Weights of a small audio frame classifier.
Model: 6.78M parameters, arch ecapa_tdnn, norm batchnorm, activation silu, depths [16], widths [384].
Data: trained on synthesized solo parts of chorales (CocoChorales), 8.5 epochs.
Rows from block 9 of a small audio frame classifier, named by matrix and row number. Each number is 500 + 25 x the weight over its row's rms, rounded and kept within 0 to 999. All counts start at 0. Numbers have three digits each.
After each channel's rows are labels from the 100 clips, of 14976, where the channel reaches its highest value: "top examples" is what is common among them; "loudest" is the band of the loudest frequency at the time of the peak. Only what is clearly more common there than usual is listed. The data: synthesized solo parts of chorales (CocoChorales).
# c30: last pointwise conv (model.blocks.9.c3.0.weight, 384x384x1), inputs 96-191

c30.292:483554498497486516446508482521507464539501512498508479509526471501510496482477492501505476522488532552535447466502528492457535453528513521502468484492526476488434513487493484525493454477484504516502508506535485536506519469500549512504487482501550490508485523515492515505511464457512525497
top examples: note G#3; tuba; note A#3; instrument: cello
loudest: 250 to 500 Hz

c30.217:495525475490482505511482512484543490502460508510517504491505496483489528535424497455497467461476493519511487510537501479496530491509500501497479519457525457488477513523520484525538522542500504471542464493494460517487499474476513510534490553516495488522480489494504499492491490479481494530
top examples: note A#3; note D#3; note G#3; cello
loudest: 250 to 500 Hz

c30.117:556516490469463544479472482451473523520468518488467449478491480482509478483531516503451493523511510515522493515502500499532526513505492506501469513494521502510522504471489506482547481513496486525485469513479478526485507481547544513534496506501540474476504466475518519479509505518451471541
top examples: note D#3; note A#3; bassoon
loudest: 250 to 500 Hz

c30.265:515471486496515461453508491471479558502514549522509493529495486478516516484477469517511494503510504507531496537576503465508455534470490515514511535527512508483455518495533497442470489459503519517486478513525499504493503530461456480483511569496491507512521494495460483488477516502472515476
top examples: note A3; cello; note G#3; tuba
loudest: 250 to 500 Hz

c30.257:478513479521528477503545508511493496532508514455516501512499493506484530485468489440514534480495516521512512459484536523490494465466490490551513478540471494465488513491449512501481446505489470471507542506497489495525472514514547536498537505471504500523500519495507513484480514542514473483
top examples: note D3; note A3; tuba; note G3
loudest: 250 to 500 Hz

c30.377:496521485480496497485492501479542479510512522488473504506526533477534485489500477495517478473459458464524484497449494540476512478463525502472485517524506507487485550515507494520503465528530505512479516501488505502522477494488509477568536548522525508496490499511481527485512511480507525482
top examples: note G#3; note A3; tuba; note D3
loudest: 250 to 500 Hz

c30.245:475530548452468486512485484514508492487492523524495499494500492488520481474518532587497510506498492499455482461476511537504515494485483503505484554479532511487540458527516419523524489507514471507510501520499581525482505496507498518490447513497484566494491529486576505519511486473472529511
top examples: note G4; note F4; horn; note E4
loudest: 250 to 500 Hz

c30.162:447472473521403483483517499501477457491509519481514542484494469472447495487517533484481446483471499542467491518492492527530502516570492483521514500497526456506475510495567492495497495456529546516477525508501501500543504506457503511520536531529512531485477491459540494501507490510489531515
top examples: note F4; viola; note D#4; note E4
loudest: 250 to 500 Hz

c30.67:487451506465487495464497499479536510534508484464511497500518508485478498514520452467518524517499478544480504490484522466501492488498506537507496500497472525502491499523519526512523502473498453493504472520502495488474448544517487524528459500518478518482479480489526463438473478544468512465
top examples: note F4; viola; note D#4; clarinet
loudest: 250 to 500 Hz

c30.235:551567459461510490524492484516478499472454567511498468506515494468524498531459499481475514520532558477453502468503469496478518521535500481537514541499514513490532539512474481499493509485534511472471479499497487479521516493542499511523517532501515490512484487461484517499498524447498518510
top examples: note A4; oboe; note G4
loudest: 1000 to 2000 Hz

c30.108:495520513489528470465493483484496496499493477494536497490511464479544475497524495474513485503560482482532483491507528502511488477485493475504479498493482511500538504502504470477499494504496496488502513471436517498495530489498488468507503531525514495512502468489511530502509459502557469482
top examples: note F4; viola; note D#4
loudest: 250 to 500 Hz

c30.183:504492505452487564458512516496491515477515442540493475497542479560565486527474494502514486508460458478477554513544531546500469483479503478486496482497470511559464506487498495493489482503502471503511484476483518528517475483502506483547483525510533469448495522504516506502509485466556517488
top examples: note D4; note C4; note G3; note A3
loudest: 250 to 500 Hz

c30.242:489480491501481505542509565568493529491514487463478490521502530487494559547562459493493500517488482467532518491503506498510520504531487474487475527509468518524509499468521489515500528520492499469524523499494458542494489503494520540497447534514500494475578430506536534533494512480492520530
top examples: note A3; bassoon; note B3; note G#3
loudest: 250 to 500 Hz

c30.171:530526505492510516498479495514495450556488463507471496485519506501499493479505488482442454494487466524497505502545531475457527496473447512480465487532528502474504494484480451493521516507510520511486507494512443542534484508489537523481544530485444501517490509500523564488492513505484478480
top examples: note C#4; note A#3; note G#3; tuba
loudest: 250 to 500 Hz

c30.16:464514475496500539452492512475453476481528484501497471522505474487500493491474517543459502477477515514480524495499524528444484513520476534471499503490519529490483501555528500519577478469481493537486519479491476490499510492503486538477496479503508492484521516471486475476515501511496501436
top examples: note C#3; note G#3; bassoon; note F#3
loudest: 500 to 1000 Hz

c30.244:491477470526544488489499513510422499489452501474528465478451478539544474477549504545521468485514486512504476522512506502501500489526474447522498482522512475455471522504487469483531503491506483518528492504482510449531474442500507474462470458496485495482552459485558507506484483479476496474
top examples: note C#4; cello; tuba
loudest: 250 to 500 Hz

c30.336:460488480517468453467516532482522485490547482544493482488486563484489479489478524481555491547486531502481478493487509544529444485511486496467465543517523488537511497475524475537493461526504476490511484482501561496493451483557475482532496475512517520529487479517498463507502504474499476484
top examples: bassoon; note A#3; note C4; note B2
loudest: 250 to 500 Hz

c30.247:521470472497543516534514494488508505514497456515511488483490516506480429499513510515488502519484555498498517545545491476503494493485500519508495465494501468474552468472498470506518499489484486501482465451535508502490500538502519521519525451487481509503511473497480514481487494505484501503
top examples: note D#4; note A#3; note D#3; note G#3
loudest: 250 to 500 Hz

c30.334:512500484521515478475476511500499526497505509461473494534507471474484500479515499520526541508496535517472499454482489509514506485465534465512476530456533520474487443454473470483460456490556450493505519525512491490518518455525486521456494484486479502509498503556495505506469522470485516491
top examples: note C#4; note A3; bassoon; note D3
loudest: 250 to 500 Hz

c30.204:479495476477482466490512517569530494496499481525500486479491479489477489501498520516506517467485472529457518541520500487466497499493503545488503481498576473493493496531487505549498494509490490522474498519490518533485520497498487492478488493504476466492505502482496501490501518526499496462
top examples: note D#3; note A#3; tuba; instrument: bassoon
loudest: 250 to 500 Hz

c30.348:506514472513491505442501507491523511523507509518509495502466518518475547486538523476491530455496553521447483464465517484531536516517511480511489534422508490519448470503483467538486479488508476517499490536513441487511548496483527543481511481516496491522505473512484482496487518571505488465
top examples: note A4; horn; note G4
loudest: 250 to 500 Hz

c30.266:542493504512491492463486472516515497461510511489495517474485521497503499498476472483443484485444442486503475506491495475523505519493500512471495540493499553491488455533516488500520485481483504473488519488489474471484502478522476445507501566484496497507523503443532523472475537479487520535
top examples: note F#5; note F#4; violin
loudest: 1000 to 2000 Hz

c30.71:512489436530458544491502532488490487488509528471458462520524521494488526509494533483468504470487486470488505513552485484517484482494499506480513493464489486462506545533531454494497567533499513528460471465546506490503503507501528534521529546535513532483449505509482501498482480483504499503
top examples: note F5; flute; violin; note D#5
loudest: 500 to 1000 Hz

c30.309:465497505507508541469501467505525536516481488521503477574480486543532541481476494496476541462523475511483501474490506513527489520500458489509479512481553529443491476520526519525444499520478506498465526526499536489437523470519503478483505511476476476497492553473514515455495509487524503495
top examples: note G5; violin; flute
loudest: 500 to 1000 Hz

c30.165:520493477500505475527536483448515493474467493484473486473481494480509491519497459507510485497488463471505458473527501504523469487484491497511534487519485491450471511513491514484461480502458493514491532486467506500480522486521499460560473541499510510489470495483489486469588498519470483489
top examples: note E5; note F#5; trumpet; note D#5
loudest: 1000 to 2000 Hz

c30.38:469521478579544495488512505508506492524514530492525525515504461507528487509490489518443487504471444523461472496510518493540466526513553494508508467510496496483496511568580527503503520481479524484465459508493512508471462534504525527517556496496511469506444507493496476508513478525513495511
top examples: note D5; note C5; note E5
loudest: 1000 to 2000 Hz

c30.335:516549522531556533457477503487487493527517498502515495496479492445535539503543492462546505506488552438507503480448503511515501465477481481488498499487514477499526504449452498511465520491485482497518523486515507487499512526500501569502509502467478468557505484482455463482539491511540516462
top examples: note G#3; tuba; note A#3; note D#3
loudest: 250 to 500 Hz

c30.93:499519528526520504463487562527486533477486472469538560501478469538527484532518524483599464501465475467502485508512475506480488525464504455507482521501484476505474487483479501491522516548489490492475468486480519525471540492488493517523481485503566520509488478487532474513526489497493515499
top examples: note B4
loudest: 250 to 500 Hz

c30.282:495496467528492507480522493486489510478558464528489513524515534480517493526512434482406452498482473495487492498504515478491466534439539500514488505474483521482520499553461432500427516534531482502463480556573510518481533473521471471506524492489488537518498493573521509509491546543482512486
top examples: note F#4; trombone
loudest: 1000 to 2000 Hz

c30.237:459470504501478527466520527525527483508498515509533465504461500504490497513498497548518460485501503512497500505429490491506486503492492520493467488516484463514502482479505479464489519504509488487501547491488525524481488500523491522496489518530509508519467494528513508491545510525502500484
top examples: note G#4; clarinet; horn
loudest: 250 to 500 Hz

c30.273:549509488479538462473505516525533543545529483479526484448465505491484522498502448528456481453489510554485522483510553530490490519519484461516489514500482538510526529515408482476546484469484513461511525491471446481497507546503527497507537470544496455503516486520476560476470505516519523500
top examples: note A#3; cello; note B3; note G#3
loudest: 250 to 500 Hz

c30.69:531475486504490482472484492457412495521499553526515477508579493474472478498475502528486507456475499531499486501502504565524534515520475497459506559503454487494507514498534497499511495511471497501478538524494499492481522505484489503525514472526552516479468478517526533531470506536510510472
top examples: note B3; tuba; bassoon
loudest: 250 to 500 Hz

c30.12:488500513510487537519475467523474508481487493494529528541527485518494461472476539500548480559529504473528504558541484519503471510552506505469527468484482480471480562455504539490429474494541488506493438469477489537494483561515447494500492528492530526488508530463497469489522505536516493490
top examples: note G4; horn
loudest: 250 to 500 Hz

c30.359:529520453504536506500476509439499489526507541502466494473491502516512526508502508512476462475462498504493530543495531472520509475481493512562507536498517502494536504532531485492498493473466473490479493512515453502442527502523498478528476467524486517514452474508478436478483486554481504547
top examples: violin; note D#5
loudest: 500 to 1000 Hz

c30.74:536491516508484529473494480489515464468497509505473485481529463510478515475467496530423500530510555503448500461525498507471523461528503463479494548480490520504515505502606486503559495518506502499531512454487493500510501565510520497468511488542444521469498497482531542457469490513501472465
top examples: note D#5; note C#5; flute
loudest: 500 to 1000 Hz

c30.47:525467432520497532475468495512564518480467481511507477511495556471465537501484506483537516541494476507458451486530516517500492489523514494490485542476521495509526499505533549556517439536516469541553502403488525484498519468523501497443483487495520416528520476498498479479547485477500521508
top examples: note G4; note B3; note A#3
loudest: 250 to 500 Hz

c30.115:465448474473481517507485488480472500537464510502476494498506514492459553504461493540456465486505466497516476482506486474473528494454511536472477480499525465507511498533496521576532513494454531495502497529509506513499500513503511477505507497504478530507480562504499546489509527500509513498
top examples: note B4; horn
loudest: 250 to 500 Hz

c30.176:518539481530516513513480502473472472531502534469505489525477501484504522431497546471436437485511523489478477534475499476472502484487512505469482512503469492485532554515513490494475531493498525528490484525501473483473528501465494529483507456501536492531507512540470522482466500532414486511
top examples: note A4; horn
loudest: 250 to 500 Hz

c30.294:532511526476527508547478523478527481508499535491466502456529508482487497523466493481452461552473532520475549497421482510479524493515539461479539494444439569522567508489436452523507492520431491510538502453504514469494499543533494490466494522455489455483523478493516504507463505501451491491
top examples: note A#3; cello; note G#3; note A3
loudest: 250 to 500 Hz

c30.134:489527473485485513494517516521535531501491507507503477492525533497451463534538511529538466473495496473502515502539491490509500494479475551507455507488527501474471481477497463466492500477540475492525470486517488453506501462485483484481490490476519492506518475491520499470482521512510525500
top examples: note C#3; note G#3; tuba
loudest: 250 to 500 Hz

c30.149:494447505544490457508485525510509466487430501497503456559529479448476469483514487517537481484477518511511456468537499476498514534503504484503495485476494506456467484524467553542517494517467469502500524477470502506495487456502498474483468544479490478482541497470534515487500487488525503505
top examples: note C#4; note B3; cello; note A#3
loudest: 250 to 500 Hz

c30.361:495505491532484473523504490443472482499493532468413485519499478512502505516520530514512490479485456471493481493488507477499486555478472521509488513507508528478484489469510497513526546518469486491527496481514493526518495481493489473497513517490497472510499468541480462472469485529516496507
top examples: note G3; tuba; note A3; note F3
loudest: 250 to 500 Hz

c30.327:487524522461489530503484501474497466475465475511507449483510471516492509524505461483511451519512526475499509524485520478491528472508477516484504433481504473524499483505491473526536465491480468482516492487477496503515470485486488460538492477509494476474527510520504508493480498496514443495
top examples: bassoon; note G#3; note A3; note C#3
loudest: 250 to 500 Hz

c30.142:476478500493506453538512516471479500488495503485534503557469548508485505530510484516506516511511550535473523520509419519502499474492498456476526485508514510512524475473515527456480494489497485503496549524504525532516483551513474488505484506483520500475532512518520513502489489464495508497
top examples: note A3; tuba; note B3; cello
loudest: 250 to 500 Hz

c30.305:518509500520550505611492557530501515563485491489463482511479520504521562471498485504507496477535502503519522466505497516561489539502518487502532468542492506499551527551480527520484479511488513518492514537513501511499504497511506511514500486457532488541527471440511509495492511476500502492
top examples: note G5; note C5
loudest: 500 to 1000 Hz

c30.150:485504492481493508537459463514482518500500492490559500515510479488500513465429508467516498540485548554516515499484472471537474484496471478456504513478503492506497500494483492499465525502512494520490503501510475511483491507511460503478503528530502538557496522522509508489488524529534495502
top examples: note E5; note F#5; flute
loudest: 1000 to 2000 Hz

c30.139:485509530495426500470535513550527479502489531476489485523485489470462560492490489493567480466527530497489494505517516511547435507459498450513481494502517539502478473510464499506453510488536482495468483561501556492476479517537506505484497522535492487534473492516485467501510534482493500499
top examples: note E5; note F#5; note D5; flute
loudest: 1000 to 2000 Hz

c30.349:476493496549485491439510495499473473483493471541520484478480511506501494473496495490499467506463500500464519507465477512500503493505500473519499511523458520539496442481469503474477466457501493481521499471494546513488481481514492501531495543479528472471504511480505450482533479486507506510
top examples: tuba; note B3; note A3; note E3
loudest: 250 to 500 Hz

c30.153:450483483439547467504509479486540493522482477479485509457508524525499487496517504471553520514520510487491475511497507526534520518535474472523485553531537512481498479570546514460474505507515523455472458501525493488513488498525480529493481513546550509496494492493488455482427490529471489532
top examples: note G5; violin
loudest: 1000 to 2000 Hz

c30.216:495527506491513518480494511484486479497481524498513490508510566484548469512475506532486513512500492504517486473493469499485511510476517491504476476531584542504493510539459504552524492531494567452542517501542512499526486480499525505486466518525494511480476528476506503489495495470501460540
top examples: note D#4; tuba; note A#3; note C4
loudest: 250 to 500 Hz

c30.25:515498516462471529510505482518503467503480491472490487513494478519488515477474488522510481487495516526493479516481514492469546489476498502511519499471488507514581520518458487525558494479476493468541509544500522525480462554488486480447515465465480465478515494440532556518497469489484491450
top examples: cello; note A#3; note A3; note G#3
loudest: 250 to 500 Hz

c30.249:461515498494508518508509525518480508508491495503563507495470471516505465486494551499496483507516506511499495510495497508509453483516498462502505497447494464521465461512520499488528493451492528524493469494511485540479489501536521471482500484536504521513480446489493448512452506504499515536
top examples: note B3; tuba; note A#3
loudest: 250 to 500 Hz

c30.118:465456508515496496474479532482553461432477510493493444510517563511524514485527481434512491541582461526528492499469504483451565495501454488542520474466471515479457544472496523509471492523490516486485484523478476531499524548504482509502456496487505470552515490445531506495524487541511498452
top examples: note F4; viola; note D#4; note E4
loudest: 250 to 500 Hz

c30.189:493503519496498452497519478524478515463488524497538511532468440513543516514471502519505501520478481592511523503515506454478497498483509526470516541490494490524518478461475492506510522530540501482510518514564497528493485449463516464468512500474514537522485551566482473509493490473509511523
top examples: note B3; tuba; note C#4; note A3
loudest: 250 to 500 Hz

c30.223:518495541514454465477526481514453499520498494503571475499482533501505477485456517502534553510465511523508484493476504473537533523489511509485508494500487492525488527468482521499504449529467515492483570508522497455423445517531512485492511485479498525511501469508466483504487519478475502466
top examples: note E5; note E4
loudest: 1000 to 2000 Hz

c30.287:484484522489594495486505518519508512501483478529523473504529522496485492525517468479499481542490500504474540496491492534457535517537489492483504541547500482507473493523528502500467513494511465496503474487506483539527519505501511517496516482500521491496493540485485458511472527483512576499
top examples: note D4
loudest: 250 to 500 Hz

c30.351:473487535514484509487473583513526507494474489489487492503492487497503491503493508504514483508481469516496496475546478520526529519462488518500505522509482517496452507448476560549555492474521489486514504533495523494448462497501492493513510488502531516479511504491479495494533486474487498498
top examples: note E5; note D5; flute; note F5
loudest: 1000 to 2000 Hz

c30.60:454489566511509530491497538501526491482497478483509485484503560501540491506503503560577519513495481493520489481523509486468543503533511495479558501465517529513517470494472553510518488553537512472540511536527517486490489490510468491535476502474492442482513505493532499487492506464494518491
top examples: tuba; note G#3; note G3; note A#3
loudest: 250 to 500 Hz

c30.372:445485497518533506499513481503505468502483487527480533457524555516519487523499471475474492573477481454544474499526474453507497505518474508529494502527472478479520503512540473483475535485506518513493475512502446524541499528538511483493490497444524480439506569538501469477455463488481488523
top examples: note D5; note E5; trumpet; instrument: flute
loudest: 1000 to 2000 Hz

c30.77:503471469492535481512454477489472529476452554538502501511500505572479475503554486522504517470490496538525522515476519474498484508494502523504496525544472468495504499508470476509471477473521512527486487537479518502480522547494532507545526486507526456486499515525523543515529533476494482494
top examples: note F4; note D4; note D#4; viola
loudest: 250 to 500 Hz

c30.95:455510474492525475483491502505500506528513479511512480494454523544453486509509478517475470497515471473524431495483527562507479464508485504507492476531497460488488516497471529505561502477461503491524521466502530519479471481466457467511501495525503460505512529480484574535472540542501515501
top examples: note A3; note D3; cello; tuba
loudest: 250 to 500 Hz

c30.110:462495522583543518500502462512497467474461529472488515470446518502512579469443488506474481493470466476466512487464463484483548547494494504491461486493514481494499519537533471490480509509459519518460481536511520452459502525523511444494506506495485476510511489509524497467464498483523500498
top examples: tuba; note G3; note A3
loudest: 250 to 500 Hz

c30.100:477458427501523517496478478476506551523495531516534463480517499471458471461508491502485519499474485515537463503525574497485490489496476487527479494476503478460492495475538484452469490518501500491484511493510472491486516490459474494559501521492509496526507493515542520526492546531483514493
top examples: note D3; tuba; note A3; note G3
loudest: 250 to 500 Hz

c30.304:470473493488462515496507457493477502517472544504467470551495475484481496486490515462505497479474475509458498491501526500497509501507486507525507475467528501491489498499467520534460508457457495478486496482455501498477465481508507507470465488487554521492539480506492498503500460512522459537
top examples: note G#4; horn; note B4
loudest: 250 to 500 Hz

c30.105:523529527493555549485468489498479503498486504508535464517486488468485501472482495465543503505514477520505513498506484490435532482438497524459516521489515506509465504505490508509509478542481521516528469469477427466501563504529485486505567519496518508492467494514497550470506458490466527495
top examples: note A#3; cello; note A3; note G#3
loudest: 250 to 500 Hz

c30.120:536508503536498525491504491459514461521511474576523497526516497494517491427511539470508516508509513503511561498485497474476515489485471480514488479495464504530488528484482481515482518548506499495512478529503496536477519514505527532501540479498462498486519495450522500503496469524475508460
top examples: note C#5; note D#5; violin; note C5
loudest: 1000 to 2000 Hz

c30.306:506470549491562498534522495494473485523512468455464486544475502488539522513548492501510534496547488495528527490509451474471511497488480497502551471501530531488516464524494477502510500517486517437471484516476508496496493487469531505467483517502503486476509536481507499459537500511503504466
top examples: note F4; viola; note E4; clarinet
loudest: 250 to 500 Hz

c30.370:518498480525453484540472560517511548469474505497506492496491501512506518521525502491468482493463511477500537502476498487483489508492491520522494529527478484496463512479466444476505497466528454483529507514525480480496526463500480491521521509522522542529504504508507495544518511518489496476
top examples: note G#4; note F#4; horn
loudest: 250 to 500 Hz