A small audio frame classifier, trained from scratch.
Model: arch ecapa_tdnn, depths [16].
Training: 5200 steps, batches of 64, held-out accuracy 99%.
Rows from block 9 of a small audio frame classifier, named by matrix and row number. Each number is 500 + 40 x the weight over its row's rms, rounded and kept within 0 to 999. All counts start at 0. Numbers have three digits each. After the name is the row's rms in percent of the matrix's.
After each channel's rows are labels from the 100 clips, of 14976, where the channel reaches its highest value: "lies over" is the class under the peak. Only what is clearly more common there than usual is listed. The data: synthesized solo parts of chorales (CocoChorales).
# c30: last pointwise conv (model.blocks.9.c3.0.weight, 384x384x1), inputs 288-383

c30.270 113:492473526476462556529518452489571515483480491511495532515490501503506456551452531483498488449522459488504515445523509474502518501473569506474459467453493523534486504477542534497528494529459535497489518517462496519545535482505474503516462493520513452494454565483545465528531478456560438554
lies over: silence

c30.20 108:570513512491524526496484486473442480488503476461429494517458558498508533488486518593501533509492509551491500512497493535608515501498568495521525522473549492509468500509500506518523462494480499549427508556498474538480501540475480474505499498505483477523467509539506482437431525526545513538
lies over: G3

c30.331 105:510523516564497513455550485546573557459511496482483526466461483483511491531466591482496538518572514511493496479437502545535505470503496474488488540465538497407504548463483516483488479541509473555456523519454557481498489514547512472495467506504507533500498483506540459559450464489482498442
lies over: A3

c30.284 102:455524512532595559499505522501495488455484485491478505509548515514509474474571492507498501571471508551496522536439534481515496548475530456500466524504492557512528488544521480520544507507528463589467515474530497504528507550518538518497472503498463535515516573543517496514573501517483529474
lies over: G3; D4

c30.307 107:512456495549506542542492497450515539491462442426512480505530479512424468524521442563535429509432491529465475472537493516487535504451484489533479484530500593476451446494512463482566486486506502493470420480473466510521524561483445562520494519502410534501575501486524442504551481463499527510
lies over: F3

c30.132 101:508500505500552505520530488431491522505447468542459451583472471490449487460479633507508461575533448450512536475472454540545488453518461516593471535574552487515436448432505541519468542527460457487519493505512527534568479524528540575476426452534524537511486515524487486484491420526471480481
lies over: D4; E4

c30.31 112:471555519518437490513473515475373491524444482523500435507519503510540481490474540492510458469485481502470478534498464504458560465516519608511467531466472483436467483573551478502475452463492462505525480470492537501538435503416438527527497526472518524526543524532516497493516490503512511620
lies over: D#3

c30.3 109:465516479548470445516530509462509532484547558527515489531528575480497456508465482456525478479485510506478513525513501502604511497525540501510509523463553483499471510503529507571469483494506484463526501583481486547447568459465519484484494547544464487475479530553537512500517530570486540491
lies over: C#4; silence

c30.32 096:539535548505509488519535552483472519544528545530524475487430475524481442557532434518549477476489513559529486492530498510498516533552510513461482543496470551543496515517478470523526548462513527555508503475518462528461518455441461560552426468500502462496520507447530534458486469525496536583
lies over: B3

c30.373 099:540488536479507491485553474501541492496547489447465473484488542502447472538606466461537437482502488505440511532475467482457513488489489539476449468555474471489468491487468475474437532504440460482499497482450528539493494521509568463571436491479527549545510533473497465473476538506481525521
lies over: G4

c30.283 098:489504548495485550547517469483530550519552553457539510498504506500578476600432536515502528449461503507499533543481534503530446451472544492497543474463502447468496466483449527538528481449486438534518504466530468559503454535489483455498405538523479456528489598539437477498483389511467519547
lies over: B4; D4

c30.96 098:472504467510544462476473476507483526507525505495420491490513543440523431452464469474472492501490489517507512512526415537488469468535543629488431554464426459550498459527473539515451452532435562438517469444487517499562535474518498428523495463457498408446548493551483505485473468549511522441
lies over: G4

c30.289 097:455476490470446449463463463474461512443506516523524499499501540497465491447517515452559478468463524472462499483522499494427454470483550483513460497570489510488443487582450514472583466448466521496536504500510594552512530518486526547513491382510559525487449547526544468517486548549509486555
lies over: G#3; E4

c30.65 101:547486515546519468498492491456523516544474513482539507454524466530479439548463522481536549490519503497518504485470457468489486471520507448477479452454489525499496550564558470522519471454469444544485492512531485492554512469439484514493515483505504609510492437413504487471495459453433503502
lies over: F3

c30.364 105:437493460466416478546483435457537511452557481507578489497500508490563505510403533501481485515545518494462514484503470477536509545574537537497490466536511511460481511441488479594452469558473505474492521457532504510536522496499507520529456501523484495468513465494483458479502498538540493461
lies over: G3

c30.274 100:526527451499536517480558457563487483500479460536433446503467516553475543540490463507520464527462499459541469521438473483457511513496464571500558456494495477514493599519534481491489515498527516490494486498499534534444530468438477462502534551438562554555519477471519508596425465493518549494
lies over: F3

c30.230 091:484527471486519497531505500490552557502511531576514514501520517478472475479533510458483540597500497511510550491485560575486470527536510501564539500475562525528492471460450498492518459489471597494451559537422488463497523583475466546492451461542493438493486527556489500546526515540491475509
lies over: B3

c30.191 096:459512519502486487450514484482469468480473438475496514460515565498557494513537550468440456542496498529470458438522492538461460509413487517518487497519455482483466502509547544452530481511484491486523501534496481438494526517486519508537452461413513497477489516512599475466485546496435439530
lies over: D4

c30.171 107:516543502509547442498559532466550517492480457432447477504484616454476480563558413468458538542524529566486518498471491520501488491524452596531510534481461524501452487525537554486452569511453446514454525567490487610512515459461570509514497491463498557463480494499513538495470517504436516546
lies over: C#4; A#3

c30.141 099:483492473510527454504484549468447467470508524489509466502474512475493494513514516415503532503480529487494509484513457522519559497504470462497530550552492495534499466453439486518488512489463491528447541465538445439500484514508519513503473462517513507534511518449465514511488487476475530454
lies over: D4; F5

c30.220 095:526554517485518478460483523501455576426484442494491513607461494522512559466569561524527547481510516475555538510531465484506460477544508517524420469608524497466499491518496485505483483497538528518516453526560451455491505529459489519494469557497468493520559466468483587527517589501538536550
lies over: D#3; silence

c30.23 104:464453496537527489513462525529526472488536459480489459455510447489476491472439469523422504494513508475519509467455490528494482524483457546466484465500487464471444473549482456491466471446461482499514481545509566455557517527492521498493601475410480483495443494442514510511516490487505467548
lies over: B3

c30.285 110:468501469518531487507499483461561567500519500446532487566497530477464470480498499467483543500452499497469528507485522509494492503411497541492559527565493515562536519490528537455527522476469432496504532423474522537501521467592476430520541468490501538470518524513501528550459498545491481486
lies over: E3; B3

c30.210 103:474463518575474504453542528450455571464498533517472444448529490451440495493462503571546576549469507572454548485502516528504575464530532486541493495467463486549461502475550457515592502540473529582504513470482514531483555465528495534438529493527461503503465497530460460451486420488515502503
lies over: B3

c30.122 090:464495472510485453467571501493458515513515484536510498517519511507507507533533501457536477483517476460455551568478528435520481572510581515488537470543453473601482535480564457533511467481477479501508425497527507492567584519549485505487497533517453484470519532477472484494536470518466537580
lies over: E3

c30.1 104:539482486537485471463444497508571448438484514531528473492501585477453530477542467465475518457528545471485488491488497513474463505584509547489499478496471470459483475548505417422460541526517474479547513515525532545559449481448521465491502487504493531503514553450483492509502487496609488546
lies over: D#3

c30.140 110:472521505505514454501525453481501493525471508480374480521553503486481510461460482520490503542521524564493522517537537457452440530560535443492496443511469530552466485519547480494466516552461524517461481513487533505520522542493558506508519502483511533458456444510435513483480480510544521473
lies over: G#4

c30.259 116:442551545472459534485539496445467429523489571507497518514552529508550506546543464440445547478479471485537465558507490550464504475481486491516552510529451455475543510480567548513506448509475515529468529442436549516506505471448520493517491562527508493428532441454515548506525485479539526498
lies over: A3

c30.102 111:482457509525453496539509522512482519494475434482453541560576530472487497471502482464510501490538500461515535509465505474437446464561506668577514489510514483504476506598468478502504561457484507525396470479487518525534477519479526467506512509494493445521550473538458561539464527502478534555
lies over: D#3; F4

c30.335 101:516494475519515515497497472447491498460496470597492491464535590507525450574559568517458501462541448464530500510504510538522475521542562480468459492486490527484465524546506484533532453529469544522451493539465528536533484506533506582573393454487455509508501491483533543497495522490477503516
lies over: G#3

c30.242 106:500442482521510500488501489423459521471451474496474450525515527523517491535536577548525498511543519503488547562509488495547512556524522486475512624512481481477537478477542518511501478462441500480495487426505474432498492542514496510511528469524425481499541507434519513518517509476506479502
lies over: A3

c30.252 105:563488529522481526467478558512507469497539553454481528584442535484467466488576500517551573553553511553481455453457423528488476518509518502472534523491466502475516475541527524474516507498459479581438490464514509429466521502471496549555486497517480467498500477452458478509491562470573523539
lies over: G#4

c30.81 111:469493530492486497500532539479488505491497568459454554527486518503589521574531520542453578469555513573489475452478441508570501436524523485569506547532493506509474519455495545501514561510462494587499530500515484499488507469422497519497506469550530527439488482553535479526428492554583464530
lies over: G3

c30.112 102:474522474467519541501504532491579515524480509501481495451522483499458463489568488523492444456520543472503544533471560499508543599571548524417458509526502437560510493569459502548467470548521488479536516451469509451490530510534452479454504487518443514536459591494498520472526545585492551491
lies over: G#3; E5

c30.226 095:484505508504526531524493471452479470504528520499454521520515540518458542522482516534499473531489527459494464563494475515548472467536489496609533587473397535489565494520560510473501460523466517549463531458520485580460523474501480489493478511596509488453503466516469512511436548482521477493
lies over: B4

c30.142 097:496461488531536488527464453509490440438553541483446480459425434468499500453476509467516514569471485542481491437476450500493514543501520498480466470501508520500405481494476470478504485489445492466504518533495573494503528550495434486483455474450457501456498457534499462544467510473476527545
lies over: A3

c30.70 087:439447451440483528482547501452471492513596474473527507472429513488518489552408481479471476493530547459517519504568460501499490465463476512465467483525487477489465510496525555468475474450489467493444473478419549447508476539455519587524521500494547509565462518470549474521426529548508539518
lies over: D4

c30.14 090:527514481429445570441484504490503506514527466473479517454506498519526495511494626440546494444518495512477495541501495475501509514437488523530534535433507522504522492499540512466553524466517537538502526504513537473517531554487496437501536535498412543525493507486617469547533471495553495542
lies over: silence

c30.350 098:487478536519532495505539501487518514462475494462538438516473458492505492470403489473541531435450508485513525514436517478503501529544479545503520485555480507492503465550530503489483487514486497507513480491529542465458520468536453486523510510500435543499516485493543473534437491518465474535
lies over: B3

c30.156 107:495525489535575493553451451485462523460569515476513470507512517503505468487487486504468543516510475460518503475521490530517471491484527508542525499471550513497475502532511496483508519489452526537520520538525505540503534494579507533491517474509505518487584530526508464448441512510507496545
lies over: F3; G4

c30.253 095:551429515441556475504525485500534564474522533458461492491514527526473460560460520538511476515576497512480521536538488536489432524550541447561453466498498512523482454523641495509454476527456536564503488480552486479481473407541506441520510481524471497436495465494446560475497508482575516504
lies over: G#4; G#5

c30.101 097:473476512481532544481521556475460549496507530474525495527507539477479497469462493458546549507487535513477498534481456521531588480490514470548451555424519494456480494457508476506458506434492503487454524504530519472562501536534534473495526480499520467461443483545520509476529452507559527432
lies over: F3; G4

c30.379 093:606496526543525499492487479479356482496562535519455497527458491528499485499457527567515517533554487504505459513513538510515528508492407530461481501503536558447437508526443503472558459454474530535572460496517462495601466473452460554514618530457489452524456502485502464549484510513514455567
lies over: G#4

c30.98 102:571515539468478512524573493492471474494465460557463522488465536513608474598543505495472517550530493460466503472476511573422505515460459487500526503520422526473459500487512547522563589509430535584479481481474430501501479483484491467544493521426538519443515470507540458475475446495457495465
lies over: D#3; D#4

c30.30 106:464474498476495513522512488496527448471528490486481528532520553575554514476499584518520490558514537466485494536478492542515498499500499444494514560451514465494466466477493574529507501507447484566489516555511451495502559569473480500467526485548494465491502533512456416432527506568438457531
lies over: A3

c30.54 100:449523483510490486548516533485473508477490492492582517476475520499495497454486520488504504488469507499550520517539463549531519530493553471561477514463471459521473525448496463511551495443489442457490457533475529529468631494532481528508553469447445446539410490504545482510420523527538503473
lies over: A3

c30.186 104:472511524509540531545491449514574476498567472508471542486522434502535495546366510481445541474513494482472543457504505610491460466478507503477472499477526527531434522499495526545498533459477572530474528450511542525516508542509457471520511488483433502473494459541492498545573532511507498500
lies over: silence